{"horizontal_flip": false, "color_jitter": 0.2, "targets": ["finding"], "fused_qkv": true, "parallel_block": false, "layers": 10, "positions": "conv", "loss": "cross_entropy", "precondition_frequency": 10, "grad_clip": 5.0, "steps": 14400, "adamw_weight_decay_other_params": 0.01}
Rows from block 7 of a small image classifier, named by matrix and row number. Rows with one number belong to one neuron. Each number is 128 + 24 x the weight over its row's rms, rounded and kept within 0 to 255. All counts start at 0.
After each neuron's rows are labels from the 100 images, of 14848, where the neuron reaches its highest value: "responds to" is what is common among them. Only what is clearly more common there than usual is listed. The data: retinal OCT scans (Kermany 2017).
# fc1: MLP up (model.blocks.7.mlp.fc1.weight, 768x384), inputs 308-383
# fc2: MLP down (model.blocks.7.mlp.fc2.weight, 384x768, transposed), outputs 308-383

fc1.419 [110 133 128 126 126  83 139 135 162 112 139 150 168 102 103 143 111 107 112  80 145 104 147 128 104 101 123  93 111  91 122 140 113 155 124 128  99 109 110 106 159 103 112 140 115 182 184 164 148 132 131 120 124 159 122 130 125 100 128 122 161 110 117 114 121 108  84 157 138 179 108 153 141 137 173  98]
fc2.419 [186 107  74 122 121 120 101 107 167 126 150 107 108 140 135 152 162  84 171 127 135 111  99 138 114 153 139 179 113 115 153 110  70 149 168 100 156 123 136 115 133 104  83 121 146 112 140  61 134 143 111  85 127 103  75 101 125 101 119 139 109 133 164  94  99 128 104 128 122 114 115  87  99  77  88 127]
responds to: finding: diabetic macular edema

fc1.47 [152 148 154 118 111  81 118 169  91 109 122 132 120 120 127  90 139 116 130 108 143  81 130  90 104 135  94 110 134 129  96 112 112 111 167 149 123  74 114 141 131 101 168 126 117 135 162 145 143 120 118 107 155 119 147 137  95 114 133 128  95 118 142 120 128 119 142  79 176 154 146 118 111 186 160 115]
fc2.47 [139 141 113  95 159 145 109 141 131  95 192 141 180 124 103 154 148  92 126 121 144 167 147 129 110 135 154 136 168  87 143 128  96 124 121 130 138 162 127 121 114 144 137  99 110 105  98 135 160 170 178 113  87 112 155  84 162 130 142 160 107 179 137 122 112 123 138 134  88 128  94 115 147 129 119  91]
responds to: finding: normal

fc1.383 [121 100 145 127 151  91 147 158  48 105 151  88 157 149 128 130 139 147 171 112 115 147 129 122 135 122 149 163 138  87 133 139 117  78 171 139  94 116 133 139 138 160 146 137 127 117 131 126 119 144 128 145 157 124 156 118  96  80 128 110 169 149 155 105  83 136 151 115  83  99 106 104 144 128 136  86]
fc2.383 [131 144 157 111  84 161 132 129 145 103 119 154  93 114 159 136 130 105 114 123 123 168 120  81  62 114 114 134 111 142 137 111 118 166 111  92 132 128 136 118 159 159 105  96  97 120 135  78 150 118  88  72 143 145 109 153 126 179 177 154  81 103 120 140 150 109  95 122 136 120 159 109 135  98 139 131]
responds to: finding: choroidal neovascularization

fc1.217 [123 119 130 127 131 156  94 110 114 112 143 115 132 131 133 134 146 161 152 134  83  95 120 130 101 150 159 139  86 112 132 169 106 159 144 124  89 149  96  93 161 151 111 104 115 123  76 103  86 150 140 118 120 131  84 145  90 109 148 114 131 133 124 131 143 182 113 132 119 152 130  92 129 138 119 136]
fc2.217 [160 160 132 103 120 104 136 156 136 144 154 125 140 119  94 157 134 119 137  90 141 109 169 138 125 141 105 102 116 113 107 156  96 182 115  97 136 118 162 109 118 131 172 118  96 150 142 136 150 131 118 101 126 129 125 112 109  98 132 117 131 117 124 114 131 205 107 119 162  83 105 156 143 135 122 143]
responds to: finding: normal

fc1.46 [134 114 126 161 142 115 117 119 158 118 155 129 167 132 131  94 134 189  90 123 174 186 126 130 115 132 124 140 155 108 182 136  89 103 117 115 176 133 127 148 127 112 105  88 133 135 117 140 131 100 108 112 144 136 130  90  95 134 123 120  98  93 112  90  96 129 112 125 136 114 138 125 164  99 152  92]
fc2.46 [111 186 113 134  99 206  98 100 148  88 143 140 153 117 191 116 139 122 125 145 108 147 109 118  91 142 127  91 127 156 126 154 148 111 133 131 124 114 116 119 108 103 172 120 138 130 170 110 146 119 159  80 145 122 119 121 155 106 136 125 109 129 124 157  80 112 120 125 117 131 152 132 128 143 120 143]
responds to: finding: diabetic macular edema

fc1.35 [162 123 115 157 130 132  95  94 114 123  98 105 144 139  99 134 155 103 117 130 141 110 137 100  71  98 115 131  91 105 130 141  66 150 126 122 125 133 112 115 109 123 116 143 121 123 116 153  93 149 115  60 153 128 165  98 165 164 117 105 151 126 109 160 150 135 124  99 145 128 160 126 128 152 138 120]
fc2.35 [136 109 115 121 115  98 131 127  97 143 107 172 112 112 143 133  96 136 109 120 138 127 116 162 122 128 114 129 103 149 125  94 149 149 161 133 121 139 114 110  97 114 132 120 117 125 127 133 184  58 147 147 106 106  89 122 146 112 153 171 150 130 134 103 112 113 161 143 117 163  97 150 118 130 108 145]
responds to: finding: normal

fc1.327 [ 78 105 153 144 144 119 133 144 122 111 152 154 103 162 138 115 171 114  95 116  96 119 111  94 114 141 114 141 136 152 107 141 160 128 119 181 178 106 137 164 103 127 105 103 126 128  94 123 156 152 136 140  72 109 111 166 129  97 120 171 143 127 153 102 135 112 100 145 165 148 133 107 138 160 109 136]
fc2.327 [163 148 137 113  86 122 145  97 142  94 160 133 110 112 156 104 193 120 139 138  83  96 160 131 144 169 120 110 170 130  91 116 119 130 163 107 131 143 155  90 127 125 123 135 175  86 108 129 168  81 141 125  95 158 122  90 144 100 145 132  95 130 147 125 106 116  96 120 107 134 152 154 103 133 118 181]
responds to: finding: normal

fc1.701 [120 107  95 114 159 118 123  85 162 120 152 133 157 160 162 117 136 151  47 134  89 138 133 118 106 116 144  65 106 120 178 150 120 146 146  96 123 152 106  74 111 128 124 158 162 131 148 151 115 134 131  91 155 134 157 135 120 148 140 112 151  91 124 125 153 127 158 164 141 133  85 112 106 142 138 146]
fc2.701 [144 127 146 106 114  96 161 142  93 109  93 122 134 103 109 116 149  94 171 128 140 123 134 142 140 121 120 165 144 137  95 105 118 170 125 180 135 104 116 101 140 137 112 136 114 161 154 144 137 125 149 148 125 157 110 164 164 136  95 133 130 160 129 195  95 112 112 114 134 129 164 148 148 142 120 109]
responds to: finding: normal

fc1.574 [152 137  87  87 156 115 121 135  94 110 123  95 148 129  95 119 110 133 119 140 114 124  88 103 162 114 185 126 138 118  98 135 127 109 143 166 135  89 139 123 124 116 116 148 164 161 120 116 185 131 145 115 129 170 146 152 130 132 105 136 116 122 123 135 140 105 179 157 122 103 132 122 120 154 153 129]
fc2.574 [113 111 118 147  74 161 141 162 121 156 166 131 111 115 125 149 147 100 114 104 106 140 143 152  94 134 123 104 171 106  93 180 126 142 164  92 121 106 121  94 119 182 114 139 133 164 126 117 145 140 127 136 162 108 131 111 132 174 136 135 120 173 145 142 135 103 109 115 105 119 116 139 155 109 118 163]
responds to: finding: normal

fc1.404 [137 123  83 136 124 165 148 116 119 141 117  91 122 112 103 100 177 105 126 122 137 130  88 106 135  99 103  87 160  95 123 111 181 147 148 151 142 164 130 105 122 144 129 153 113 172 160 129 133  87 174 134 119 140 131 114 149 129 115 116 151 117 123 149 131 125 133  96 140 154 153 163 119 108 131 130]
fc2.404 [169 107 183 153  96 118 142 156 152 140 145 149 124 120  99 147 107 152 118 148 126 127 109 161 139 177 140 159 106 158  73 101 115  91 137 152 144 170 139 142 165  79 149 120 120 132 139 138 111 144 135  89 115 125 129 176 140 122 117 102 125 137 128 141 144 141  86 112 121 101 137 102 172 163 139 105]
responds to: finding: choroidal neovascularization

fc1.349 [152 150 122 109 143 144 105  94 162 137 171 120 119 138 162 113 141 117 103 143 165 139 140 136 116 109  67 137 100 138 122 153 114 172 131 176 113 125  85 146 152 101 147 155 121 140 111 121 117 127 110 127 109 150 104 123 147  81 132 101 175 129 138  95  80  73 119 126 142 147 147 108 129 135  99 141]
fc2.349 [175  87 135 129 115 136 129 156 112 118  89 132 131 138 119 136 167 124 132 109 141 115 126 149 113 150 111 103 135 131 140  96 115 121 129 127 141 156 150 110 131 133 129 131 118 105 131 154  94 156 134 110 160 109 134 157 141 134  56  95 126 137 104 147  93 138 131 144 132 152 139 154  98 146 135 145]
responds to: finding: choroidal neovascularization

fc1.7 [124 134  87 109 118  89 121 161 141  91 137 134 119 148 164 125 138 159 117 106 126 132 130 179 123 132 137 160 105 155 145 154 131  94 157  65 188 130 155 125 120 118 157 116 148 126 127 145 115 136 148 128 148 190 132 122 163 125 137 154 129 129 157  94 161 133 134 159 106 116  99  90 174 123 122 152]
fc2.7 [121 147 111 144 176  70 115 104  92 123 142 110 105 115  85 159 154 114 149 136 130  67 147 106 151 153 115 122 151 124 145 129 105 140 100 154 133 139 136 157 118 154 143 123 158  42 134 138 151 123  98 118  75 105 104 108 114 124 156 110 134 162 107 121 145 106  95 100 129 145 142 132 116 160 145 133]
responds to: finding: normal

fc1.563 [113 164 160 113 159 109 147  96 130  94 113 101 147 102 154 135 133 137 103 150 126 112 162 124 114 112 152 141 190 142 154 132 148  82 100 167 102  92 159 135  71 139 137 159 105 168 178 149 119 104 124 148 150 113 122 146 159 121 113 124 106 112 129 121 103 151 141 116 120 140 102 119 104 163 102 150]
fc2.563 [131  93 124 128  90 182 118 157 108 166 130 169 110 131 110 134 133 142 158 122 160 144 106 150 167  90 103 147 130 165 154 108 144 156 143 152 133 113 150 133 121 138 125 136 120 122 106 154 156 123 124  99 136 124 111 108 143 152 143 122 143 132 110 131 166 144  90 131 135  91 123 103 129 105 188 131]
responds to: finding: choroidal neovascularization

fc1.512 [104 149 172 139 106 141 160 136  94 102 107 127 145 143 144 127 125  95 137  90 158 100 132  77 121 123 149 106 122 157 149 179  84 133 116 120  94 115 135 126 111 127 131 137 133 115 121 168 151 157 173 139 124 103 108 114 123 110 122 129 111 159 115 182 120 139 162 120 102 145 160 102 154 138 136 157]
fc2.512 [147 132  54 150 121 116 117 123 104 132 117 105 122  95 122 129 131 114 126 109 106 108 126 186 139 163 102 150  79 128 119 171 176 139 157  97 153 151 143  97 125 116 112 157 122 106 157 120 158 115 107 103 147 127 175 104 158 140 134 153 105 101 110 113 124 140 116 154 154 125 100 138 121 145  93 140]
responds to: finding: normal

fc1.747 [ 98 106  82 159 122 104 157 136 130 153 145  85 141 106 155 125 122 135  92  85 145 139 111 148 127 126 104 134 135 137 130 109 128 146 140 146 137 105  84 158 133 141 139 142  96 125 157 166 153 147 118 143 144 125 141  73 115  89 161 157 134 114 160 116 134  97 124 114 151 134  77 143 131  97 136 144]
fc2.747 [149 120 185 112 175 160 111 137 115  98 149 144 160 129 121 120 106 147 140 144 107 142 124 152 166  76 119 124 147 140 113 129 117 135 128 111 143 136 131 119  77 142 115 131 131  84 138 110 118 113 143 105 110 118 134 144 143 149 109 121 110 132 144  97 142 122 108 130 112 106 145 126 139 139 150 144]
responds to: finding: diabetic macular edema

fc1.108 [161 119 130  97 115 150 131 133 123 111 107 127 141 100 123 149 127 106 112 139 137 148 135 111 165 125 119 136 135 130 123 122  94 116 150 123  66 115 163 133 120 121 189 124 171  41  98 118 125 152 144 135 147 143 130 145 154 104 137 115 163  97 102 112 123 138 179 160 109 101  77  78  86 151 165 139]
fc2.108 [ 66 107 104 157 140 134  95 103 111 123 101 143 138  93 107 132  98 145 116 130  98 155  83 142 108  98 108 171 167 142 129 102 127 153 140 124 117 109 128 121 103 159 168 126  78 126 116 120 117 142 123 113 116 138 155 136 135 113 132 139 146  88 118 130 142 146 161 143 157  99 162 105 161 128 143 140]
responds to: finding: diabetic macular edema

fc1.543 [120  95 157 203 107 155 137 111 100 137 114 112 124  94 128 147 115 113 139 146 123  75 149 136 132 136 119 103 151 122 177 135 123  98 133  99 130  60 168 153 106 156 120 113 143 108 133 102 113 120 119 138 173  83 166  75 125 141 118 115 119 135 120  87 101 162 119 116 119 102 187 129 159 123 117 148]
fc2.543 [176 140 111 120 125 105 110 123 170 125 113 129 111 186 137 122 131 128 173  81 109 185  97 132 122 136 115 116  59 122 104 149 105 173 125 173  88 171 149 134 117 119  93 149 130 132 149 118 164 146 143 110 115 158  93 146 121 140 146 143 133 123 112 143 159 106 159 171 114 158  98 135 120 137 127 112]
responds to: finding: normal

fc1.189 [148 114 144 108 129 151 129 153  99 157 117  96  99 138 145 143 133 141 158 126 159 137 122 167 122 134 108  93  84 126 117 153 147 147 132  91 110 128  82 113 105 112 132 135 113 144 103 134 159 146 108 150 127 100 131 148 121 134 121 124 137 117 148 126 131  97 129 108  85 151 153 109 139 126 122 106]
fc2.189 [124 137 128 139 108 116 111 135 135 104 132 128 122 121 103 168 136 109 164 142 137 121 136 117 130 101 149 141 194 176 126 106  97 119 130 111 132 119 139 123 155 149 155 149  83  72 130 136  80 121 136 157 188 160 122 149 158 148 149 155 162 139 127 165 125 151 154 110 115 138 116 124 118  87 149  88]
responds to: finding: choroidal neovascularization

fc1.606 [135 129  89 129  90 116 103  90  84 111 128 121 124 122 137 140 111 112 110 120 159 171 139 137 109 110 117  90 114  90 130 110 158 128 132 153 124 129 123 152 138 134 138 119 145 106 181 117 138 141 133 138 110 163 120  77 114 120  78 169 112 125 136 144 146 126 120 120 104 137 107 167  86 123 114 131]
fc2.606 [ 98 165 136 132 146 124 153 130 177 119 125  86 133 152  92 132 152 150 127 120 114 129 153 119 128  98 177 182 159 149 123 119 121 148 169 141 130 122 131 108 147 103 119 102 125 124 122 127  97 149 131 186 157 113  90 114 140 118 127 137 142 123 119 125 149 133 162 124 143 147 130 120 129 128 131 119]
responds to: finding: choroidal neovascularization; finding: drusen

fc1.415 [158 120 153 133 147  98  91 144 115 131 151 141 111 102 140 125 130 102 157 105 114 129 131 153  99 147 115 131  99 139 135 176 152 136  96  98 137 142  77  96 145 110 105 118 158  95 127 131 118  91 148 140 106 136 123 126 124 134 180 181 139  90 143 135  99 107 169 123 133 102 130 152 111 136  84 159]
fc2.415 [124 140  97  82 115 115 104  92 153 138 166  95 163 122 129 103 141 140 122 116 126 101 158 113 125 144 109 117 132 157 156 158 134 140 129  89 114 146 148 137 143 157 157 137 183 173 123  91 144 122 130 122 123 122 111 151 138 169 158 160 132 101 130 147 110 126 136 109 125 116 134 123 130 128 112  78]
responds to: finding: normal

fc1.693 [136 143 130 105 129 132 132 110 125 129 108  92 143 103 121 112 111 113  99 127 105 107 145 116  82 160 170  93 180  98  42 129 119 138  78 159 126  88 126 112 121 118 128 131  84 125 137 130 101 104 171 124 123 147 154 154 136  66 137  98 143 152 141 117 148 108 173 124 150  95 124 110 146 141 148 139]
fc2.693 [140 117 111 125 103 123 108 106  97 119 171 148 153 173 108 135 128 128 148 180 154 137  95 103 133 132 103 140 163 152 130 133 150 106 113 161 103 141 138 148 106 137 161 121 139 137 115 148 121 150 104 124 128 133 145 117 126 144 143  91 115 135 130 105 122 119  74 160 126  95  85 106 153 102 118 132]
responds to: finding: normal

fc1.344 [158 116 137 147 109 164 139 138 118 131 184 157 131 101 147 177 111 160 148 132 155 109 136  80 144 129 160 137 140 123 125  84 139 120 120 185 144 141  97  73 128 100 145 183 132 138 124  91 112 121 147 150 130 140 130 131 114 121  99 128 139 174 160 133 111 131 142 136 159 116  80 124 161 172 158 142]
fc2.344 [190 116 114 138 109  87 126 139 145 138 157 128 123 134  83  94 162 139 148 102 128 133 133 147 141 161  80 138 153 127  77 135 100 138 153  87 168 145 152 129 126 141 102 139 126  90 104 138 166  96  80 166 115 114  96 129 143 140 149  97 141 128 146  90 161 109 103 162 138 172 107  89 135 149 154 148]
responds to: finding: diabetic macular edema

fc1.196 [138  92 139 115 136 118 140 130 112 132  96 159 120 167 135 160 171 135 142 103 121 124 119 140 131 160 129 160 116 147 181 165 100  92 151 120  94 126  60 120 158 147 123 105 161 115 101 127 102  58 102  86 151 105  94 160  70 111 174  88 124 124 131  96 138 155  92 153 103 146 159 143 151 132 131 136]
fc2.196 [126 200  83 151 182 104 113 130  86  96 160  90 145 115 110 130 123 142 160 153 163 155 130  99 136 100  84 135 132 127 109  96 145 153 144 127 113 159 137 125 112 116 113 131 127  97 114 101 135 143 180 135 140 160 142  83 183 107 118 112 142 123 113 151 130  89 139 120 151 113 109 114 120 112 155 120]
responds to: finding: choroidal neovascularization

fc1.177 [106 125 136 134 167 130 103 135 101  94  69 120 106 132 127 156 147  90 164 136  70 141 137 108  97 120  87 123 124  80 120 148 146 142 132 110 137 117  54 121 100 143 137 143 152 110 109 132 108 166 141 142 101 115 143 112 174  98 105  99 121  74 105 100 103 139 105 192 121 126  98  76 146 135 138 128]
fc2.177 [121 135  93 154 123 130 128  91 168 125 124 170 137 138 109 127 161 135  82 120 115 137 132 165 128 120 128 106 120 177 136 123  89  85 138 151 143 103 150 124 155 133 142 119 117 109 157 101 112 149 104 133 122 137 110 132  70 128 157 145 136 154 143 136 138 160 153 116 114  99 112 135  82 105 125 145]
responds to: finding: normal

fc1.133 [141 114 118 110 134 180  91 108 123 112 106 142 106 127 168 127 145 123 118  82 141  82 125  86  98 142 123  95 118 126 117 162 156 129 159 130 135  90 118 121 108 122 121 104 153 144  75 126 124  85 159 139 126 145 132  56 151 113 134 123  99 150 157 133 125 164  82 117 119 159 149 123 122 126 127 139]
fc2.133 [113 134 121 113 139 120 135 148 151 119 184 174 155 136 107 119 107 158 163 152 144 176 100 160  97 106 120 134 131 130 105 123  98 143 124 143 149 104 169 165  80 146 115 138 119 122  97 123 117 131 137 176 122 157  84 138  89 155 130 137 107 148 128 121  66 103 115 163 105 134 111 175 136 129  76  92]
responds to: finding: normal

fc1.162 [148 128 118 161 131 110 137 155 115 105 118 155 115 121 151 165  88 135 112 132 118 105 105 153 119 109 111 120 135 132 158 101 154 105 144 136 106  94 104 163 149 151 148 154 111 116 152 160 106  86 144 159 114  80 163 171  78 102 109 130  99 115 115 120 131 133 143 131 120 136 128  81 112 122 135 159]
fc2.162 [ 82 131 119 113 133  89 114 128 125 162 119 159 164 164 129  92 121 146 129 136 117 167 127 119  84 101 155 131 123 158 117 116 131 139 104  97 130 127 108  71 127 124 132  79 156 102 149  86 115 130 126 122 130 189 151 119 109 134 143 120 137 142 123 130 111  69 120 151 133  92 107 136 137 112 100  99]
responds to: finding: choroidal neovascularization

fc1.447 [ 91 114 151 123 108  99 117 148 143 144 173 171 128 109 144 134 127 111  98 129 129 114 156 149 112  86 127 110 108  75 103 137 125 115 140  96 115 133 151 100 113 128 130 150 129 120 136 131 115 165  99 104 161 114 116 138 100 154 120 100 103 128 139 110  91 120 147 150  87 156 123  81 140 101 155 142]
fc2.447 [173 109 129  87 140 134 148 180 126 123 105  98 135 159 165 181 112 120 111  94 134 121 128 134 115 143 116 129 175 135 173 123 116 111 143 112 118 101 122 132 128 109 142  71 129 127 142  71 104  77 122 108 103 129 166 154 131 115 137 105 120 162 112 141 151 112 114  93 145 117  80 132 151 178 129 113]
responds to: finding: choroidal neovascularization

fc1.746 [147 126 139 100 123 121 116 108  96  83  83 136 127 100 136 121 155 137 153 118 140  90 182 102 163 118 142 124 130 108 156 149 159 165 124 113 105 115  90 101 145 153 122 117  85 129 111 129 115 161 160 124 104 142 115 110 128  85 126  78 133  92 115 115 104 122 135 130 128 144 138 127 130 141 131 109]
fc2.746 [137 111 156 149 135 125 136 118 120 125 155 103 150 106  72 147 196 147  95 156  72 177  96 132  79 167 149 132 145 162 113 135 138 120 162 145 139  90 127  99 116 139 131 122  83 140 156 116 102  90 125 136 116 115 124 145 140 144 167 139 117 103 120 110 155 142 157 126 129 126 161 145 136 165 145 129]
responds to: finding: diabetic macular edema

fc1.655 [142 123 117 140  85  87 125 125 124 135 160  74 155 157 131 130 109 106  98 122 189 111 147 114 141 105 146 131 119 122 137  98 124 158 112 105 173 163 147 109 130 143  83 147 168 143 129 119 128 107 107 157 155 168 134  98 155 151 126  88 120 167 163 101 151 149 141  80 118 128 152 117 112 134 145 150]
fc2.655 [132 118 100 111 136 162 111 115 140 158 125 126 128 117 119  92 134 111 152 120 120 107 119 142 130 157 121 141 130 131 150 136 143 147 111 147 101 102 114 131 152 122 160 151 112 124 164 128 142 130 120 136 121 155 155 125 121  97 105 158 115 128 132 145 119 129 151 138 121 144 135 159 147 118 157 117]
responds to: finding: diabetic macular edema

fc1.426 [190 100 114 158 136 149  89  68  73 158 132 147  78 155 124 126 131 123 102 174 146 155 178 126 130 104  44  87  80 130 130 127 152 111 111 174 171 128 125 127 140 122  92 109 141 124 170 120 141 130 104 135 124 110 140 135 101 115 116 123  85 108 172 143 129 123 127 168  49 137 143 154 186 113 136 141]
fc2.426 [ 92 202 176 155  82 112 132 193 162 109 141 123 141 123 148 103 121 145 158 114 105  74 160 123 139 121 175 141 180 161 139 137 114 163 132 102 142 160 112 137 151 155 139 140 135 142 107 115 107 115 105 113 104 145 121 155 191 160 118 155 144 145 139 135 126 113 107 105 142 143 120 134 119 101 111 140]
responds to: finding: normal

fc1.378 [141  66 166 131 119  93 135  89 118 120 115 108 153 102  88 123 105 116 119 160 155  99 147 133 154 142 100 130 132 156 136 120 140 110 135 135 160 109 111 111 115 112 104 162 144 143 108 122 128 120 149 149 178  62  89 128 124 139 159 139 130 123 150 177 128 122 120 131 121 165 153 131 121  88 142  94]
fc2.378 [133 113 145 137 139 117 117 144 139 153 145 149 115 126 156 173 141 149 136 159 107 151  98 120 106 136 144  95 148 114 122 147 187 139 108 101 148  99 168 133  77 119 117  96 130 146  97 170  95  98 130  97 154 107 126  87 140 101 124 140 118 113 149 121 134 151 113 137 105 116 111 160 142 128  70 115]
responds to: finding: diabetic macular edema

fc1.639 [149  91 148 118  82 125 146 123 163 120 100 141 100 109 131  84 156 123 141 125 181 112 121 168 158 134 153 145 120 169  83 116 165 132 100 171 100  92 108 125 143 141 152 157 111 155 202 119 147 118 123 166 135  81 154 145 136 138 101 155 134 116 124 171 138 124 132 123 134 123 119  97 182 132  92 150]
fc2.639 [156 159 136 119 132 109 121 140 121 148 174 108 147 128 137 141  97 127 115 124 137 121 152  94 139 138 113  95 102 124 136 108 112 137 120  93 147 147 165 127 135 131 106 128 140  83 102 164  64 145  71 107 110 166 138 115 179 130 164 125 157 150 126 116  89 122 146 162 120 152 140 141 143 104 128 100]
responds to: finding: choroidal neovascularization

fc1.30 [ 87 135 163 120 143 149  94 132 123 162 130 141 131  93  99  93 126 133 135 168 130 157  96 149 125 156 152 122 155 121 148 122 164 133 144  78 148 142 162 132 144 116  85  99 137 111 131 128  58 118 145 143 144 146 119 116 132 109  89 134 135  89 120  94  96 121 145 117 129 144 106 116 152 146 133 140]
fc2.30 [147 104  95 144 139 118 134 134 153 108 119  84 133 154  77 114 120 170  91  86  94  84 141 146 134 130 146 134  93 152 104  90 133 127 158 158 131  98 108 120  95 129 153 140 100 152  89 141 167 152 107 116 137 144 127 101 111 105 127 131 158 153  94 123 122 127  95  86  92 125 148 158 135 129  90 132]
responds to: finding: diabetic macular edema

fc1.69 [149 101 114  98  96 127 124 128 141 126  96 124 141 113 113 146 105 111 145 154  96  92 104 129 118 144 136 134 117  85 102 136 117 117 123 140 143 136 147 152 148 154 169 158 143 156  87  85 114 121 106 159 113  63 151 132  96 155 115 157 138 127 143 112 106 136 160 162 132 108 100 131 152 132 122 201]
fc2.69 [137 189 115 138 101 130 127 159 139 160 142 124 137 141 129  93 141 160 170  91 148 148 151 136 128 163 119 153 112 153 141 153 103 128 121 115 139 124 116 145 139 133 140 163 147 100 145 146 152 180 135  85 123 162 151 136 114  74 145 128 127 171 132 135 159 118 123 110 146  97 132 139 110 113 112 168]
responds to: finding: normal

fc1.340 [161 113 119  80 116 121 135 191  95 131 134 107 128 167 106 107 130 103 137 144 168 113 105 153 134 135 172 121 120 112 100 146 124 127 122 149 138 120 144 125 159 122 111 116 157 124  76 172 132 145 115 127 126 154 119 138 175  96 158 131  98  94 142 123 136 107 147 133 151  98 110 111 139 120 120 142]
fc2.340 [118 120 132 104 135 143 128 132 125 116 131 107 135  92 144 123 157 140 128 122 106 150 151 118 126 115 134 163 144 126 140 136 134 170 133 132 160 138 118  92 131 128 125 144 125 151 186  64 142 103 157 113 119 146 131 152 166 157 119 105 109 110 107 178 150 152 137 136 138 111 113 105 148 166 106 145]
responds to: finding: normal

fc1.452 [124  96  84 121 121 100 161 129 102 165 125 117 117 143 125 136 135 173  85 136 112 149 138 121  97 112  87 111 142 127 128 157 122 106 112 170 127  93 159  73 148 133 151 145  95 143 138 121 147 101 155 143 149 157  98 147 118 177 139 127 138 131 171 125 134  80 116 166 137 165  98 167  85 142 134 114]
fc2.452 [ 90 145 156 172  92 110 116 100 151 103 112 106 171 129 138 150 116  66 162 157 131  98 130 115 106 129 114 155 124 141 131 109 111 118 136 137 105 168 132 159 133 151 101 104 150 170 116 163 103 185 106 130  94 158  57 120 127 145  87 155 135 122 125 146 129 181 105 132 116  94 120 108 131 143 134 127]
responds to: finding: choroidal neovascularization

fc1.65 [127 117 146 118 134 120 170 156 157  97 135 108 196  89 150 124 145 156 137 126 164 165 141 119 123 104 123 110 121  88 164 133 128 117 119 128 146 145 141 116 136  69 157 157 102 111 135  73 115 167 121 128 111 115 109 121 145 129 142 112 129 123 148 114 132 102 124 109 120  93 122 106 165 137 145 116]
fc2.65 [163 136 102 133 137  87 113 117 151 142 134 142 121 136 124 124  86 151 106 141 154 114  99 146 106 141 133 113 152  98 157 171  99 137 145 113 134 169 125 144 100 184 125  86 134 151 120 126 112 100  93 142 109 108 133 131 127 108 171 149 121 113 116 102  92 144 147 146  82 109 129 100 147 139 145 115]
responds to: finding: choroidal neovascularization

fc1.545 [171 100 129 107 123 160  97 143 130 167 131 168  86 128 104  94 100 137 138 174 129 159 101 143 133 135 150 126 112 107 110 130 131 157 121 148 137 182 123 114 130 138 110 153 114 134 126 136 130  68 123 148 146 156 130 129  85 137 138 115 139 166 132 109 131 118 140 153 124 102 156 140 164  82 138 134]
fc2.545 [150 146 117 143 137 139 123 103 110 102 167 108 168 145 108 129 148 157 151 112 118 132 130  96 143 134 106 147 153 119 118 149 150 150 146 124 152 142 136 142 143 126 111 150 162 126 149  99 149 123  54 133 136 159  99 152 153 118 122 123 130 123 148 136 150 145 138 129 102 136 108 114 122 138 132 141]
responds to: finding: diabetic macular edema

fc1.684 [130 162 116 113 131 131 136 139 134 141 152 138 122  91 126 141 125 173 126 110 112 147 135 110 151 161 147 121 132 146 165 115 133 115 160  88 132 169  88 107 122  92 170 144 145 116 154 123 103 100 125 173 166  82 141 156 118 115 141 122 134 158  82 139 138 100 146 115 129  94 146 160  66 134 111 116]
fc2.684 [130 147 146 108 119 153 120 159  85 129 160 142 148 172 132 141 106  88 116 130 131  99 116 101 127 110 116  97 145 130 107 128 131 137 128 151 140 114 140 167 119 181 107 147 125 157 128 117 127 149 117 119 102 131 158 112 163 145 103  71 101 144 168  90 116 137 157 154 153 136 122 121 121 124 128 114]
responds to: finding: choroidal neovascularization

fc1.8 [118 103 107  72 161 131 151 150 143 128 140 151 144 124  72 138 126 117 131 140 125 107  80 133 152 176 155 168 162 134 147  92 134 101 133 152 169 120 140 127 107  91 128 126 149  86 141 111 149 137  87 121 124 122 111 100 127 121 119 106  95 159 106 150 112 130 129 138 139 102 100 119 107  92 137 110]
fc2.8 [163 126 128 149 122  92 104  88 110 130 140 119 124 165 134  78 123  83 177 131 112 144 143 128 158  81 119  96 126  89 140 145  95 176 122 122 132 135  39 134 128 161 122 104 133 115 117 146 170 122 167  90 112 125 129 156 115 131 141  64 136 126 111 121 129  83  99 110 131 118 142 120  96 145 109 128]
responds to: finding: normal